Weights of a small sound classifier: 9.19M parameters, trained on single notes of musical instruments (NSynth).
Rows from expert 13 of block 3, named by matrix and row number. Rows with one number belong to one neuron. Each number is 500 + 50 x the weight over its row's rms, rounded and kept within 0 to 999. All counts start at 0. Numbers have three digits each. After the name is the row's rms in percent of the matrix's.
# gate: expert gate (model.blocks.3.mlp.gate, 16x96x192), inputs 117-155
# up: expert up (model.blocks.3.mlp.up, 16x96x192), inputs 117-155
# down: expert down (model.blocks.3.mlp.down, 16x192x96, transposed), outputs 117-155
gate.0 085:537409570484466481530462510516429524518524522503534435438609524421501553475448562523569486494460481561538535598500425
up.0 094:500475509486451485460458512423464502474495571535527526564463444393452537533449458507464526523527462471552564461494496
down.0 084:424475429515622458486610426509426512443529468558496582452502389585489509505471507457432468563421579573466563527538517
gate.1 090:487413482515467494444543477497518531495537536466476549479490469507548517492415451576555521495496489467436504436461521
up.1 091:494420454534429404476474421503492551507407480494509485516564446534600559523479500428458529463498421469446505452410484
down.1 092:546392496556447499398472448444617521492435536475538426542477569469470620509534451460555489475378430487400434505460463
gate.2 092:504485484553466523472596486529481516455455459442487513517504381480443463558513420401478474564535498531581493546544542
up.2 096:469512445481476607485584514450523504537495549418565521543514466481427413476550463552485452497469454459642495536530452
down.2 093:499534478473504448576449458457377468455524450490503486513589571434585454557482579381550557483448521495479571485446445
gate.3 187:457573457564562378520455495509544417556506477410523432506450551472506445583469549465483512542615508440489510483575471
up.3 194:432595521537400450616590447521539477528473479531593430418485549449498473586591468485581495469521529513528476509506536
down.3 164:446607390482539436524521465417515442501500482443512437460579445584546423533491516517454512443577548488530445543432513
gate.4 122:551475518430559473434491486519479433533529514441489482511466536480547509512536485569518598579587512442510462536499520
up.4 122:561534487494604582528465505511473546484454514511534555480484489504398579448473485453438427445413451536437428507494601
down.4 118:537444590512475621466519517482388553602436472555550568445484549451478450483596521421579460433453494561478423447490553
gate.5 092:511507528453438470566583461480453538491510495460469403352469439553531471491432558467581505480495407426460482554479510
up.5 086:565440561486547435504491453509396581477519562486522539495527503616523554482630588488457534477576476495552462397526522
down.5 090:531531578537492529516537432538482481551392466475611430499531501549448493544527461476438551526546616602491495505548456
gate.6 089:467563445553520533556488458501504494523426470568552644486511399567488401459491492403531448529492484487566545518636455
up.6 094:473549498495529464487567530621491468470517535540501402548472639473460553460477508471467524479543600435515546479464513
down.6 097:504406501521500481522483547457521503540433525566511522401507422425502519420439421557446542493545523466517509560458543
gate.7 096:469408563515413476461578471480559517538558447483439447437481573467478492502509453571572537419519592563484500517469396
up.7 108:574505448443483497460523502473504449428492512460425486586537543500446495485518501517506474449486516584504561492450480
down.7 102:548430466473552469473471478477403471401480544464464503508523511414442415553567489489501412518550534544435525435466507
gate.8 098:439494465479509585512465483538621547515443504520474528535510572467518489588572441480551415553473381499505466489622470
up.8 096:494537452621515573534435493507553529584471365442495458434491471489451506566525562473518533538548451547470505501572449
down.8 097:454556493521457495526471486461588498483505499453465478437548451506398406543469431473505477564570413443501474462659534
gate.9 081:440438555456435516370457451456431576505553486489539518490474534471499449457590484515454515452423466551492516499505515
up.9 081:461348535457546520440484469549455606580535513534511525509425573579504470417508443557518466451400458534496517502458415
down.9 086:451532495489491480462476438461561450556539433475485471442520412545429454460509495475516469541565484397524454511469436
gate.10 072:459452453536508458539571525484548489514514452530473552501511567402425511567529463515585524535423515505487456548453624
up.10 077:502563480468435468499466441553545452462605491517481429555625490476427450484508528448534575536490518451521548563495453
down.10 082:532492554444584476530493584489522626420508531483503473579477470592496477477465385504490460425545599499473568490554463
gate.11 089:442555524458525487486454512531521430473535597506566428476436525483505556526500559501450543444495532553569433597604556
up.11 082:469552491526587482470498555501453574484416422556526530442562484519496542470436538508523565472446455563493497526474455
down.11 099:577378494413550546531440497527478582572565578498479535544592514475554504542552449419470499457462461584560508410476574
gate.12 079:407418489544413516531520497480551403522517481516475569587445563473447523500452552473468467453567565493493413519558498
up.12 086:439574545427499442487513481545365496473493491546471626463503529482504512532565483582501534523526478482446554474512520
down.12 085:549530501640497484532533446568521505474491436539554516539518415433559557600530429504519479440571416491499515491452539
gate.13 119:510485437489416615550504559478471489514453539567517595500489501453524474558556388492497370487389532453600441454571519
up.13 113:506546433510528390520431380501546490555521423456484431483509489495521560468485603488489589531630449515454535516511436
down.13 110:476525461454501530552595541451586520452464569476474490496510453526495423478546511490432561453473473381576443624592489
gate.14 097:480421472484480472463510490429539492528455565592511489475467497463448484459501540441476536424465395547471475423539405
up.14 093:548540576518543559545518507539562532539526546524498455518492438416479445473416466524515456535424464469431509501501444
down.14 100:411442480513537430516463462442486488558443595484421500558512535407459515495533445466507504473578629564459520539525453
gate.15 090:481443438478586480504439390486596517468472525498449503461495479609459600413524500436559414553495484541453525449519474
up.15 081:491515469529459563530543533414644415564552460462465524452492522459486575526531521536549383475524465649442565568534591
down.15 089:570426559474537514444480505574430566474483490474446493476550486546519468535507429545503554457475459535428377509542488
gate.16 089:427537437446457487557350533511411549449535539524510502482416534446456572501508558493521585504433567530504491470569576
up.16 080:456452543614446512463535540529507551444542506497490533501580460565482568492448529471443577553455544510487489462521486
down.16 096:485496476417383527549486543547444484433635616531491500503484412475474480562532585463548469483530596582583418491491515
gate.17 118:515473460558543554477483514418533504489588512582517509601588534458425506533509502569553410590510562465523540514528453
up.17 113:484454439584558539527422444419528430467520555458482511543481460483474551473526534570491449503548504420533478468592520
down.17 111:585481502482458566517545459511512612457473474510542533430494465425513454387525500540509599533534421418546422537594509
gate.18 097:501537505401489532518563554539483483448563527558444433484501591513518589515475512562369511417503494545482509487454413
up.18 102:453446469534542508525548473446484488543450505464524510473504497554567473492489488557561553547534446462476466498492503
down.18 103:588461546539535525453522478498494502603417465551501579479458387412440451491543476539489624388538462565503466415467510
gate.19 083:398493511514444526481495433498469510464439413512486465494508515464535424577544461510509518540526418449556520471555472
up.19 084:408507528526424420395490413493573514437597540396492469451508505535540509484555526526472513540423447473566414477528470
down.19 086:491576486611561513535449514515428444498466460462578528561492461556512531521454461519502462588501501512596487537523361
gate.20 084:413515458542512546537577523490555506540478440507498492404471580521476472427519437572553472461442528562481400433638451
up.20 089:557414510432461500474503515559498507511597572504527583516447496485572532548557417586465508439441423441518532581563531
down.20 084:534471472482414459479443519595458626581413443541506571446542499450474459498542473545504455508457508470477440490525504
gate.21 098:436630605477400505608473491526570481515526477516447530520505519573468495501600543445494466587532461573560494547473457
up.21 101:470482457569552416495487445512551460490392499483530507582465497469525470519483482498457452569484394503512510575557477
down.21 101:442474416495460497560528548367495490471482526403553407472485484542502494485483470454456501485515568515530576490447468
gate.22 100:578451496474495501489470571582564594524521451535461424495458449525429503493495548495541509385532390572464502458471485
up.22 107:437409451521520525466508458516524502533513464462486496477503530477463449543499437526547367526535588434508538523462482
down.22 111:477341537476515491481471554422564603629513512478530479517535412503511533531582409526527557509453455461484498473462470
gate.23 123:481488453494506590500438495487486500489492438538427491580496513554445467478517499506463463485384638534544465517469519
up.23 115:534537512437513577512501488558497609515517479499450501532452497605543582517480488554369463451363480594602454496481552
down.23 110:504514543525534536466361478555525546499468434581603450578503485435540527445554500428537512529417449547503530474455479
gate.24 085:537442458457580541439457510439530544467545551479541503497463574499489536496460487424486525468518619427511515543478525
up.24 088:510422538588411525398509457509535481467462580539443543583507482489484501466572493545495483455459415443467503485558552
down.24 090:483450481534427500381484444464555513400532481487486509531561520485558531406451470540505505437500505451519338492536504
gate.25 138:527507443500382550526380476501482474555459475460574504570557499483553536592451470501498526496453485510458529489447471
up.25 144:476542410496379511405506463459548560547422466573523489498516535488566507479491511576484471485421467547480586440402471
down.25 129:452566494437420510437456419494595506480437390544538469469469511539563506447564380549470559542503484455515505518529581
gate.26 082:505575458607476513605644458646485502470404435446551485497504588553477536491433496437512473466496535447490508518538494
up.26 090:485499556525459519540506478479537402468509512422320467504485450526459481482536500545449454426538548463459509521529381
down.26 089:532508440531488429477524550437632443588491476471541532481521547529553555593428514465442509453595451456554567482513503
gate.27 096:506513561559506534570506514542515454599629538439501450539469497435481442586528532423471488453503510546468503565591517
up.27 099:489527527523580463481404459533451415547563508461534594506532442461515466492511502543541436425511433405463446486522572
down.27 099:444441522494521350568462402526504486489540581537518514529494487521439528549471557528541492495482539465492501439451563
gate.28 092:482519432514509443475538464543516505492488535500493502472521488521414531462404504490472498531399394446399527524581515
up.28 081:568500543494451523523480540515480413508580519467367448579533450500556458502538518493414475520516524537460533532474480
down.28 094:464520493478538570487501436515489491547452458620487499481542516471469585566505527580409459509487484470518495511437465
gate.29 103:407480458493543535532496496532507396409472511523515512432421515521537471556518492497508439524596589437537515510534523
up.29 096:549443484541455508435467527399521535592461552444515489521533539429447520525385436456495476386454484515440442511475568
down.29 095:560483541520522589570471491449441477506467418530509591478503477480565577599387521507506433454431439546520607518460474
gate.30 083:440488565602428481562550502440530497524513485437544509539487543565515471512528433512467526478476484496539482444550505
up.30 088:530494445483440591467505433498454535526531487490503477524553542458564568525492490525555516553528506507499556380499465
down.30 091:498483479501537494460455524444554531472488446634453619544472468460495464478491546511601436514422509579474561601600513
gate.31 137:534496487444418521460477431522550471500484471454560424493483495448598520511520450522419447458492449472469421532515517
up.31 135:475504556473622536528451552586477412473485510457439515503544549545402591559487507448455461530559525547543468513530568
down.31 127:485468449541510488585504580517432532510544578553377558477454504463485487527478542507514493397435427509533579419441414
gate.32 100:602408506404484508558472544586516457524441466488573505458473467415457542510423571482499416435522557521508435469463534
up.32 094:474537506530473530570517511560391546573473418605507602494594499418555516510507499442587465453428460498525457475460488
down.32 095:477484552514502450492489442559539441453503362530497565450421597450427574463486467528543436423503427532515575608497486
gate.33 104:467509491456423576471499503451483593449483443586379499467481504566524424592508506490414486596446603609582542455535446
up.33 105:408572532493507413512567566482496487463607498477614522373441472512424470453551506468521482585540444478515507505561508
down.33 107:470498472500483470559562533490448529510519492518414501420475577492443591541483599473445499482525575515518480454493486
gate.34 082:504452502357505480552584503511556474568478464540464401580561512420509461522561446485388445537583416471606487456483487
up.34 083:448419417588484487557462466436501406445566477485525392567525489515503452522458553547419527483448474414530551533553559
down.34 088:389457483512540486469485559474543553523433565462593580486491479426478482531433434505492595538381551390485480594357525
gate.35 094:489603524515477569513436456578525546468568539517518483503363536550490516558389529474401567481520568534495479540536491
up.35 095:398414504499492504444450504497531514468499497515531450548538393631508460482588493602600477576529558507647498459544590
down.35 096:493513587484530460515392557461458520550534529417429591549514480428457489480581493474447583450550493479459520483445472
gate.36 088:526519561518530515588519460574421527432550475566578565434513403555554531534516469471519434486505585563546512529494421
up.36 095:476444482458479485412567448503514504571525542507427509593477630455510476448490562541436523576463652503526567454363542
down.36 093:515426506574523613455455463515487446444506458440489493476433450597507539514485567472483452416477617493531420474500499
gate.37 106:531453463494512452545447471452502446495549501466479438416450501506492470542525503488466480449507457437589535506527445
up.37 108:458456612485515474452456556598512468528514539517497406550522417517428564545558536386550494479476448558540549446548522
down.37 101:443481456510463478474463445465452417561467604523463472522517426430575448456489538510481400540582537554488487408504431
gate.38 088:447465440475416492505592538492550443494494527455507490467548516549523507500483412500540570536487547494488591525472489
up.38 086:410469497522419462564563500411603549503502530474559487458547443568485435524451491445540451505481532379529530518547426
down.38 085:563434576517555568538529536587551437444446560384496445478476517553416584494546489522567512517482548517536560474543521
gate.39 095:504557498426570473495484556449428430517481512514573468498434534493580565539460521486494654460503460579478524422511439
up.39 098:496603541505423434492460421535504449550541523462515496496549508530492508475475530507543510466545469561416371503503442
down.39 099:510609628475490452487534472503431516539486480458539539513495513511536433504494483512474416635520539525447532486552488
gate.40 091:493485515585509490390550469527488518504590524476451502544479486523423538528528494472479538640514492532456536512510530
up.40 085:476497535555533586589552556421509517454427575470488594516504476547487504488532447491509474362438464516547517531490355
down.40 084:577470571540614469515503479460632518496576460437531528534592455512535462504547413502523559552530469504515506565455410
gate.41 088:518482480523385428478530491433526482503515527481327533550477491349488529526540522493433576518466583517498526531423469
up.41 095:384499401487493488521435482511451456483476499509440432492493514518527422495447500502470479535566525458516579459515516
down.41 096:464500412395500457468535502441593538533490475426537460459446461518508506586543427472542533454586369425495476493574501
gate.42 107:481460513409583537518443484524472403491535540459506480494435491416421562578598507470498454453568420414509472507586528
up.42 096:504607484552580486513616540444467471535433537547525502486451461603511547468462488521543577479472514492486562500422448
down.42 098:491471547466439523388517563522490588535507478533577409435554595429568414546520509540491507534468451610430494515446518
gate.43 085:463536531446486499591499528549478395480503471446476492512464513548496430595575467463552583487588465466490359566482515
up.43 098:528512554490460482451471521519390550507431438448466551508584492420568491500520439567543545516442470409457551482509432
down.43 091:434452551518461473436537495489529548612417524489513555457471499534436482433480589459481415447537485484509561439490515
gate.44 096:568551540407410515575557496464519435467433436513513442495464432485374445502478498393500503395446576533456441536468503
up.44 100:486424521471532485445396430494453512437505480406534522545455488501441540487571531540548484559447534406498498485515529
down.44 102:508486534411557549397472445495481496454486516474565463499411526492516558486451515446463451525527473436431517417519490
gate.45 118:487499538500489591490478460561530539519543527531456472491462503450459448607586516528467430518523567503513496464494489
up.45 113:499500524451515597405476520483514553428481511585509561495539397460581456458596480488447414448510515494575560388532467
down.45 118:483454577502553425504505586466517492519436497502438499547531472469529512402484523491457535488560508487385569435377502
gate.46 098:489528477499503553524504600563464495496473404554507420560455416504510455579625495483526526430475412454533521448461498
up.46 094:527457445567484471496476521560445522501530526527453445530474453475500471595579531519482441448363467488512525474529518
down.46 101:490570478478471519455481511479587502409454608480501442506538493550459404483510499523500554487426476486550549367531488
gate.47 108:498547504467493492598484525494468437618509425593567486497502481424486470559486480431564553488601568445498496578541610
up.47 108:519548547515478531534438508452554456435515431484576513570484562431553499599465457446530443532538583443502581527604469
down.47 107:468598448427528491565442501520497425472519543434424457419538414585478412504511557568466611530550582450512467431482475
gate.48 080:553442427557465433555565586529544595447513420531517485564513537551418408503509463525523501492502476485439544466471494
up.48 078:495581536557435503446465510512565509502518536502560505607500469415563466552448431463436522550550480521556536566685488
down.48 087:492567501454527481435530561399541497510421451488571550448619596497474574461514508590506506492423501466468457527453528
gate.49 082:454518554491498571539441498547431456475525448455472480538478511488463527474504504501433567593617567401455523487442467
up.49 087:528527555499427593450533552466466567520472527536558482541535502437428609515467486481511486482556503660541459387513404
down.49 089:616447602540476509481522549547462540563614397489544543549528451482476472493421547476496410465462579540374439425550568
gate.50 096:520457504520546386480503510426511421535548610510471500559484424500519436525578532523482569469480486496459483486437553
up.50 106:462517487503506444457495502508402500571558612457483437530502547452519524488536551537538471443509461527558529490409473
down.50 100:464559458454459490381472461622484537452539583467467494524479487549528401520539440533534600491464553497493465532573521
gate.51 084:551525468497485533536441545437462532427532433533494554561534535441569501498443572485474574577498498524492521518436498
up.51 085:470518485489536586552613614518517564548543490606439436472518507421411467569470462544541458536547587450498485433509608
down.51 078:439494565441518544558330499451459465563402455544466531575564482515447456579537530438469536434427519645478383584465543
gate.52 117:534551462440438531467575566486488508548496524515634486500532479499548466497549389420519566435502462519538447497468543
up.52 110:495470610411520465457455577526500498545531545519443413585450520467536563502554468591465528495399477522535556548440491
down.52 117:577484484517502560495569371438528507409493487571501484507452577560462515541466519468427529512423531482548463482390433
gate.53 144:602485519512588434483411571538455441515512518459545497627497462468616531509522566558513513549612449530459589482503428
up.53 142:527512520449465584506579521522481480383472536518488536428519589512420553495413441497456505419387590519480517455493545
down.53 144:531598451487490537580664511410567523475458451463561409455456498508548535470479537535597509542544559510511559565489405
gate.54 095:476534423593525497460529507504416570537477518486531502503427440559615435438532435481549500473403504430432545513466454
up.54 090:449488555513569410462540513491576507531562535576521529503453460515481470501557542506442493443551591469598506504457469
down.54 102:540456564502504503429431536541425466466553547560425580500444423525484539524489500569455467484465492508529495504529474
gate.55 081:570563573528388509511470515539478530437503472560531549514519534557502568469495586532530551419509452468450452444466516
up.55 080:510433436525550447562481454528541515604449506446520461551516495505421517485433526459440493451504523499448561520616490
down.55 082:489554440450523448537544374531415481506439495526417504510544508514502584497521400442478483457605542525580401434581438
gate.56 114:523576433469452476480626616566491468460547429478507447507513504453459509490534528551437512446558499520457489522510476
up.56 123:526477517450496409556385474510454522685468530485540476444483520580558508482419540548525480597560387505573426494489437
down.56 115:476502525425513496486498505556533577523575494581504563493395480569534523540478505598574488523491347416452455503545468
gate.57 116:528471472481502472539489520568492535488451476411427466465465577477504530465503534480451445446541386523412463484512536
up.57 124:536492525498494581530541508535462546297531438542527527494554625468427461567517458501441452516608532488531468485504531
down.57 112:461444487488473407511504529512591545580537456477491470507475449510431575403533487419493445405481474463538422549548484
gate.58 109:432518482480402514546581461520590545541507430437556463546540491596499426507517450452495450498471528455461513572495432
up.58 100:389461592481554432578501439588553509553476543371510478466507510497466482586478503467456412439446527466424490487481454
down.58 103:489507419529492496483424560493515598445503551497517428399505480468522516594427560486531523550573508587521502474402516
gate.59 087:446517516496474540557439485481477455551417510495547579480491513436420497517524570524497455412432558525533510519448504
up.59 083:503558505592534515440448550499537544409491447442462513483521458448480545470511486552483445546439546547549542517417557
down.59 093:507455512458603515460389466491505525582567439475566447569443504521531489474537462527475521515542432491504495448604522
gate.60 105:531586555518482499515503492575498493472488508559439596514549584489454568542540464443501400557501580487484451416487533
up.60 094:480468496519553508509435488485458432458417416483403563532535558447466515557559569471520440568521494566490495571510527
down.60 090:481491549577519575532442525474513403514491517436485473447501525445477566509613470435517545481462483473497460551548576
gate.61 169:516588528537445518535562463564548452496453418480493422477511510479431446484543521403463478416495447554515425527566492
up.61 169:498512504490412550553585487462517520501560436533502501475468533477491512455560407499494509465490541594574435571482434
down.61 144:543483443555500614474551548453518588479544466543477559517464516426437633375585465586537456461420399501493461509488597
gate.62 086:410530450584551581549512500476474421467485504473605504458461431491513531514581559466526506543538476445547517561537503
up.62 088:472522553561395367351458475524515553553358454480512508476467527576561469385600509527464569507460459559462531505436420
down.62 091:513495530381473483588457462493379465432479566466548498541523380616540476461653583527459523492498395560548568487455445
gate.63 091:479504482563531448503484468422519518510418526513432474550416503462569501535502555587471527486558485471519513503495448
up.63 089:460430428445466467388510532442539520450498552481472530577408517454468525530503470621488521472570454563429565400548458
down.63 094:433490500599454508528440523561543515499466537466539524538578517429423496452410539499456521539507494523440410526518617
gate.64 096:540463510485472444510494508458564492448493505420551551453552450593520577464553485540469519542523461409476520511433465
up.64 104:521469651461460475460489568572549506533493514471490469399566547508492509462597497495466600498475535520471468556413402
down.64 096:527512527498569429445503526506483439540410525427440491466494486438458532516563513497551550516490531479473564423586440
gate.65 078:476572496432553471534484594502526462492495565536531549531492503528484434499524493525425529548593519465503523488543655
up.65 087:471586465506498416462425469406370481580499529406574478477524509466477541385553528497524448554529534529529468482540521
down.65 088:563534507560476493506471530506546446597555474562523459492436454471522445428449527441536526438456504471439552526493571
gate.66 097:481514490484526606495542520428563524455522386529552432516465608510467461495498501460555465577536497546478566512447457
up.66 101:437459490551450479528505476458655526462407478545593416494498516578438478470493452483582478570594598448516549488504525
down.66 101:582535473562514511460499545684449502342553521476486470423453441557479428517504483559467632594418551405530462468504487
gate.67 097:528565472519414554473492456516459534454463508528588560524498490496489479447494474466580484544434474592518486565500579
up.67 093:496490516534502522479498467533439500508555454469510453467524501503448457508505482485430477493607475566532301460616510
down.67 096:478471530524467481531570543454517501498452516450496621526444432554499522446563495429567374418510504443487421569418519
gate.68 083:528573525556422421537536597543488463522496512517479469469430455520596439419484508478577502372424602525453462526483541
up.68 089:557460486555501572489503517497477561501492548430548557485524475525510490483517480467550510543478487415508440451464503
down.68 087:455459570501538470451548475579510439512509501503496489562548482487549495536404443429418406453516527420443598458509445
gate.69 090:466494500535606517463513412556470465596496415374568438434498518554512433555463502451494451485495457469499482508517458
up.69 086:504499544436467509559530532537511445538441559474459456513507504437427522482457503438471598509603487482498488481554491
down.69 090:466530548541488513514592397551428510487555518544568463437539441530432547501480457469453497553472508564547574557503464
gate.70 087:478533447483458470523609481558452491528466436540458487505464430519523583518476458576580422478442478512472471465404377
up.70 089:472492428528459549482538459440459523461500525565529563501553519480469540462446467548465525449442510470435471548623554
down.70 097:499668568519504460443511421502512513565443485499533496486514513464555558440514500503520480529553501538444507413480557
gate.71 104:548538410475514461437398445518461511560487510442472422505488493503566545557567551493454532412510465503506422444468572
up.71 098:463522475490522496531541469546531508547412550594522484438500478544568489428461588569503550506370561506491524452551460
down.71 103:534490463447400560514555561495565507569512426468565382465507449504528502438575558543563489560466439466348536547569540
gate.72 102:462577537498312481527461430594509447429478506489454525489498582478563426577544588425535551499489457496569427547459518
up.72 101:472594567515507531446547521472430489521493526520533505549460563474503546492542507568553484473582496472470531551519447
down.72 102:485477502585440450432498507515513500602470416439534474546408470424534482560527481595530511466541468470555462443497526
gate.73 097:439457543555533620519524459583525457548500459559443550556512438581443485501482551442400497503497552474548482487418423
up.73 092:622555560515541508424464538501465554418410500461449537489542440388559566490533459479582463435449510540529598440471488
down.73 095:522454431568506424495499420471496375419448482474463530514536447432424601438487566440463414504474435433489550520542612
gate.74 083:544536463619509378380441478598542548559524605412537508515527436448456580545501502525542462541518532522403472518421571
up.74 089:532509441350545500506490416535462508541522554567543475536503523545392636548453501555503480458492461563424458533549593
down.74 090:444443425483473583473524521623532484484457461512482529518471515468398496365531550505501463467397534562470533486487483
gate.75 104:441464475488512404444461448514503490537496478492439480479533541395531488500498600480510570455487439565446460587469537
up.75 107:525556528481507523510565615569506493395507470507545522489490547545431522526479477477522534486517510470484508502507450
down.75 114:547536534526482525502540513475436533561479489565581424511541496430591572497501431489559473504483487570426481462464513
gate.76 097:504503496558489541395500528527430496481548514439387455519506511442478542446653443591481529515549499378497449454528469
up.76 093:481605522438432458500562464530441551443491434495464465481510490446512491426586454476504492393565549583562499593464543
down.76 091:514465415487515466461516445463520482505429480418498557487476490401513532417580477515417527490532514508521472465625526
gate.77 137:486509515457565413435380499523524439514546547452437506549550358473529460527551581513452488529634488431476476435560528
up.77 133:484518508483518521474436496493482565467498566551464546448496485493472521496541485603457524604483529475513579451464524
down.77 128:460540502510465628506620528432501495505482421568508482445493514475464540484576448512459523503493393491460473573528552
gate.78 097:430466473504425475567629471541483424447520452475623550456533476559448551497505418434484494579536463444434455571569508
up.78 092:483496477528463507432490419463610533586527454474477555451544570500522465492442508565564570570572533497411472551515600
down.78 104:488558553529574515601525440455470458511503498468469541514423439455514495523579518520497556457447531563555519594425592
gate.79 104:505461478526509466523509570543507559373483465513404506525549470560539557535501457538556435506444494413560552441503467
up.79 103:441525482516405474522573537450506506486422492534461489475556435500468451540562481569572477489472611422521521453486424
down.79 097:424535428529549466568588503461591602511429496532516454563477459501475485414495526529542527509493496536564471557472548
gate.80 087:451396553458505536580536517509611511387500518513401522509532576453499387531549554498501486564413557532474507490545513
up.80 088:586559480553556549576486539606445543463473509548405492475473564452489618600466451454390426475500487525458526507506415
down.80 089:413504549520496640478489504413565563538460478594448498545543467418443532542488510512486530560528536592476444573478562
gate.81 083:533605452562501483446552539472478532620465450562479529482592485445458431455521503498524547504498456548465523601454540
up.81 087:472513425535492524496488421494452575481364540549488474619474490497472464516472519576512506459536471543521472483459542
down.81 092:605463488528434481498434420507563502464503478548483476435520356575489517521417441504423466532542545554548459692420461
gate.82 090:432480516398460428519511503492456542509559475513516561498450479524558449504581516544492588579530476564533466430461594
up.82 085:476495427508558545485424499541580501490481549462478565409557471502471536466567458455518512519497615500502383552488513
down.82 093:484467497498503560514555583573474463587400487496562548518537483448484501605466559512539524524358468569553481489523510
gate.83 123:543524532477521512525513540465538490417534579510537454482462509508375536587456566424530457556484494524438464539495565
up.83 120:453542537568532472499571472457518529481474446483555512479582515558530517455498448468494600541397538490557523490607540
down.83 114:583499478555484478517470545518540558543442447501584583379531539410503562420577559488501393402477453477470509509502541
gate.84 107:631588519545527553502520589532496587475418488586524494476483538425575587481445468445539480544488508509463490537517519
up.84 104:585552556509506548535461536583420440567495468481559552516542507555571592463458535515510511538518477516391453508534543
down.84 098:505575477435577559514563605565490507506406494466452454523477568538463512392451444502505556550564543497497440516463403
gate.85 094:553470485467579575467537616506551442494541525452552563498442467556530503538489506481470491488570439508510535449537429
up.85 083:469484425533492465518595439506466534513511550497504448476443533554527463465468426341533527450499435436493489539536562
down.85 090:566514487439512430439582466485500372469472534395548482474577513471527436458488499478486505434486473512497527606388422
gate.86 090:510508531541613596528575548486471490491401502592491556497482436514407420495471514452509569464455604389576595459509436
up.86 089:454459530497577602447627457592491445555606590447490501459494465496506493560570483408527498551567502476467620539506500
down.86 097:485406409546431561469519472492453492575503473468534474570529549527512504467523490451584452565511431520466528477471532
gate.87 086:505479501452534556515524540496609442545415398450527508518572534478453457537565470425466526501520539539541509497462497
up.87 090:460440521499496385367511565521522560549478577467529453517487502541549494444524520537415595491503597470419535480486548
down.87 091:552569437472518434470530454430432488442542518447518563542576569560434515483465473489509518536421581513521594557482598
gate.88 086:524441476494508468458489518564406470495495438542509528503554552501544528607450518475547505601445507473465540486519526
up.88 083:544544449442460564458502495518470544479549540517560560561503461460524526501487501516525495530570574501536515376503500
down.88 090:391559547537499515472496483483375432528484515498525577514544550561524519552512478492474513580445567534629518461543472
gate.89 094:541527509493548537556456554484411659448550491476491511603536434450522503453501573415521484494401508564605575526429504
up.89 094:507463595544632544575414515499459419500533526392493614508618482477443579528454534496524448579514485467492548529494448
down.89 097:539496566448530473473552493570587499473529429531498493339499545562531573436490529402552523592578587351495408499516518
gate.90 091:434527435554416526512522540425587497506445540483537479549373595516530420607523423461507516569602529479395576507516468
up.90 090:540427562525513590504482514514480561424505592488472493516487481534590515466472560566573589467431495495448488388476449
down.90 092:557455504526391497448583523498493548485478432460489587609548487519619517426482470496553394580532510485495436423599501
gate.91 083:531403486429440486461419402510481445527525477461447533562599567484435555559434585482555590578445554471491511531478523
up.91 082:485536465490398458496470375527433472553555396468522417507585513496519525529549506496571404617426615519547505430475531
down.91 087:428482451417478474518469527538507465474451583466576513516358486490493550505497585491547631557473445389525504513494528
gate.92 089:415478471518390551576474446475482569534422484564527518491451526455518474605493514404484493546568501591473448525510542
up.92 092:527566423558437500464540383550499529525476527488573492573469466504583461509482478497463507546558551471467439397521484
down.92 090:520528455558433504534523487445511466530474460459592445490506507526488397419501516471476529606583550576526474548604525
gate.93 099:544549523512612485529550471567567489576420443454457469585562508476464499530543471448506500466542460532461581557516490
up.93 102:484436448469526421484426445494665458522448552466422442514411366443530459496542535595466486504542425413497469500568579
down.93 103:536512481446562516558385568551540392466494573454548533522508434531508524430493591500497406524446514496594537428485453
gate.94 094:592582616521497528535494384566473526489459447537557456462489571533525449375527556515538503462540458485585541561461490
up.94 084:506500606507551514583572508521564400466509533447468491509546593564413452544473492459575437491504470516462513489473481
down.94 095:550550475515449516529501518501479518572460509580465501420468502497589475537507543532528483575547501462484476565532581
gate.95 102:476489557432560447494427597492433503546564581518533591532488522535493549531612597465448504482417471548536584579460531
up.95 103:565535436522559560533575435451527491544505500550465468453504501391457518617547491422566483521544477496472422428431471
down.95 101:479418470501384517509449386431555533471501436579532514493444532478491453542525526485524418485476588504529515410394495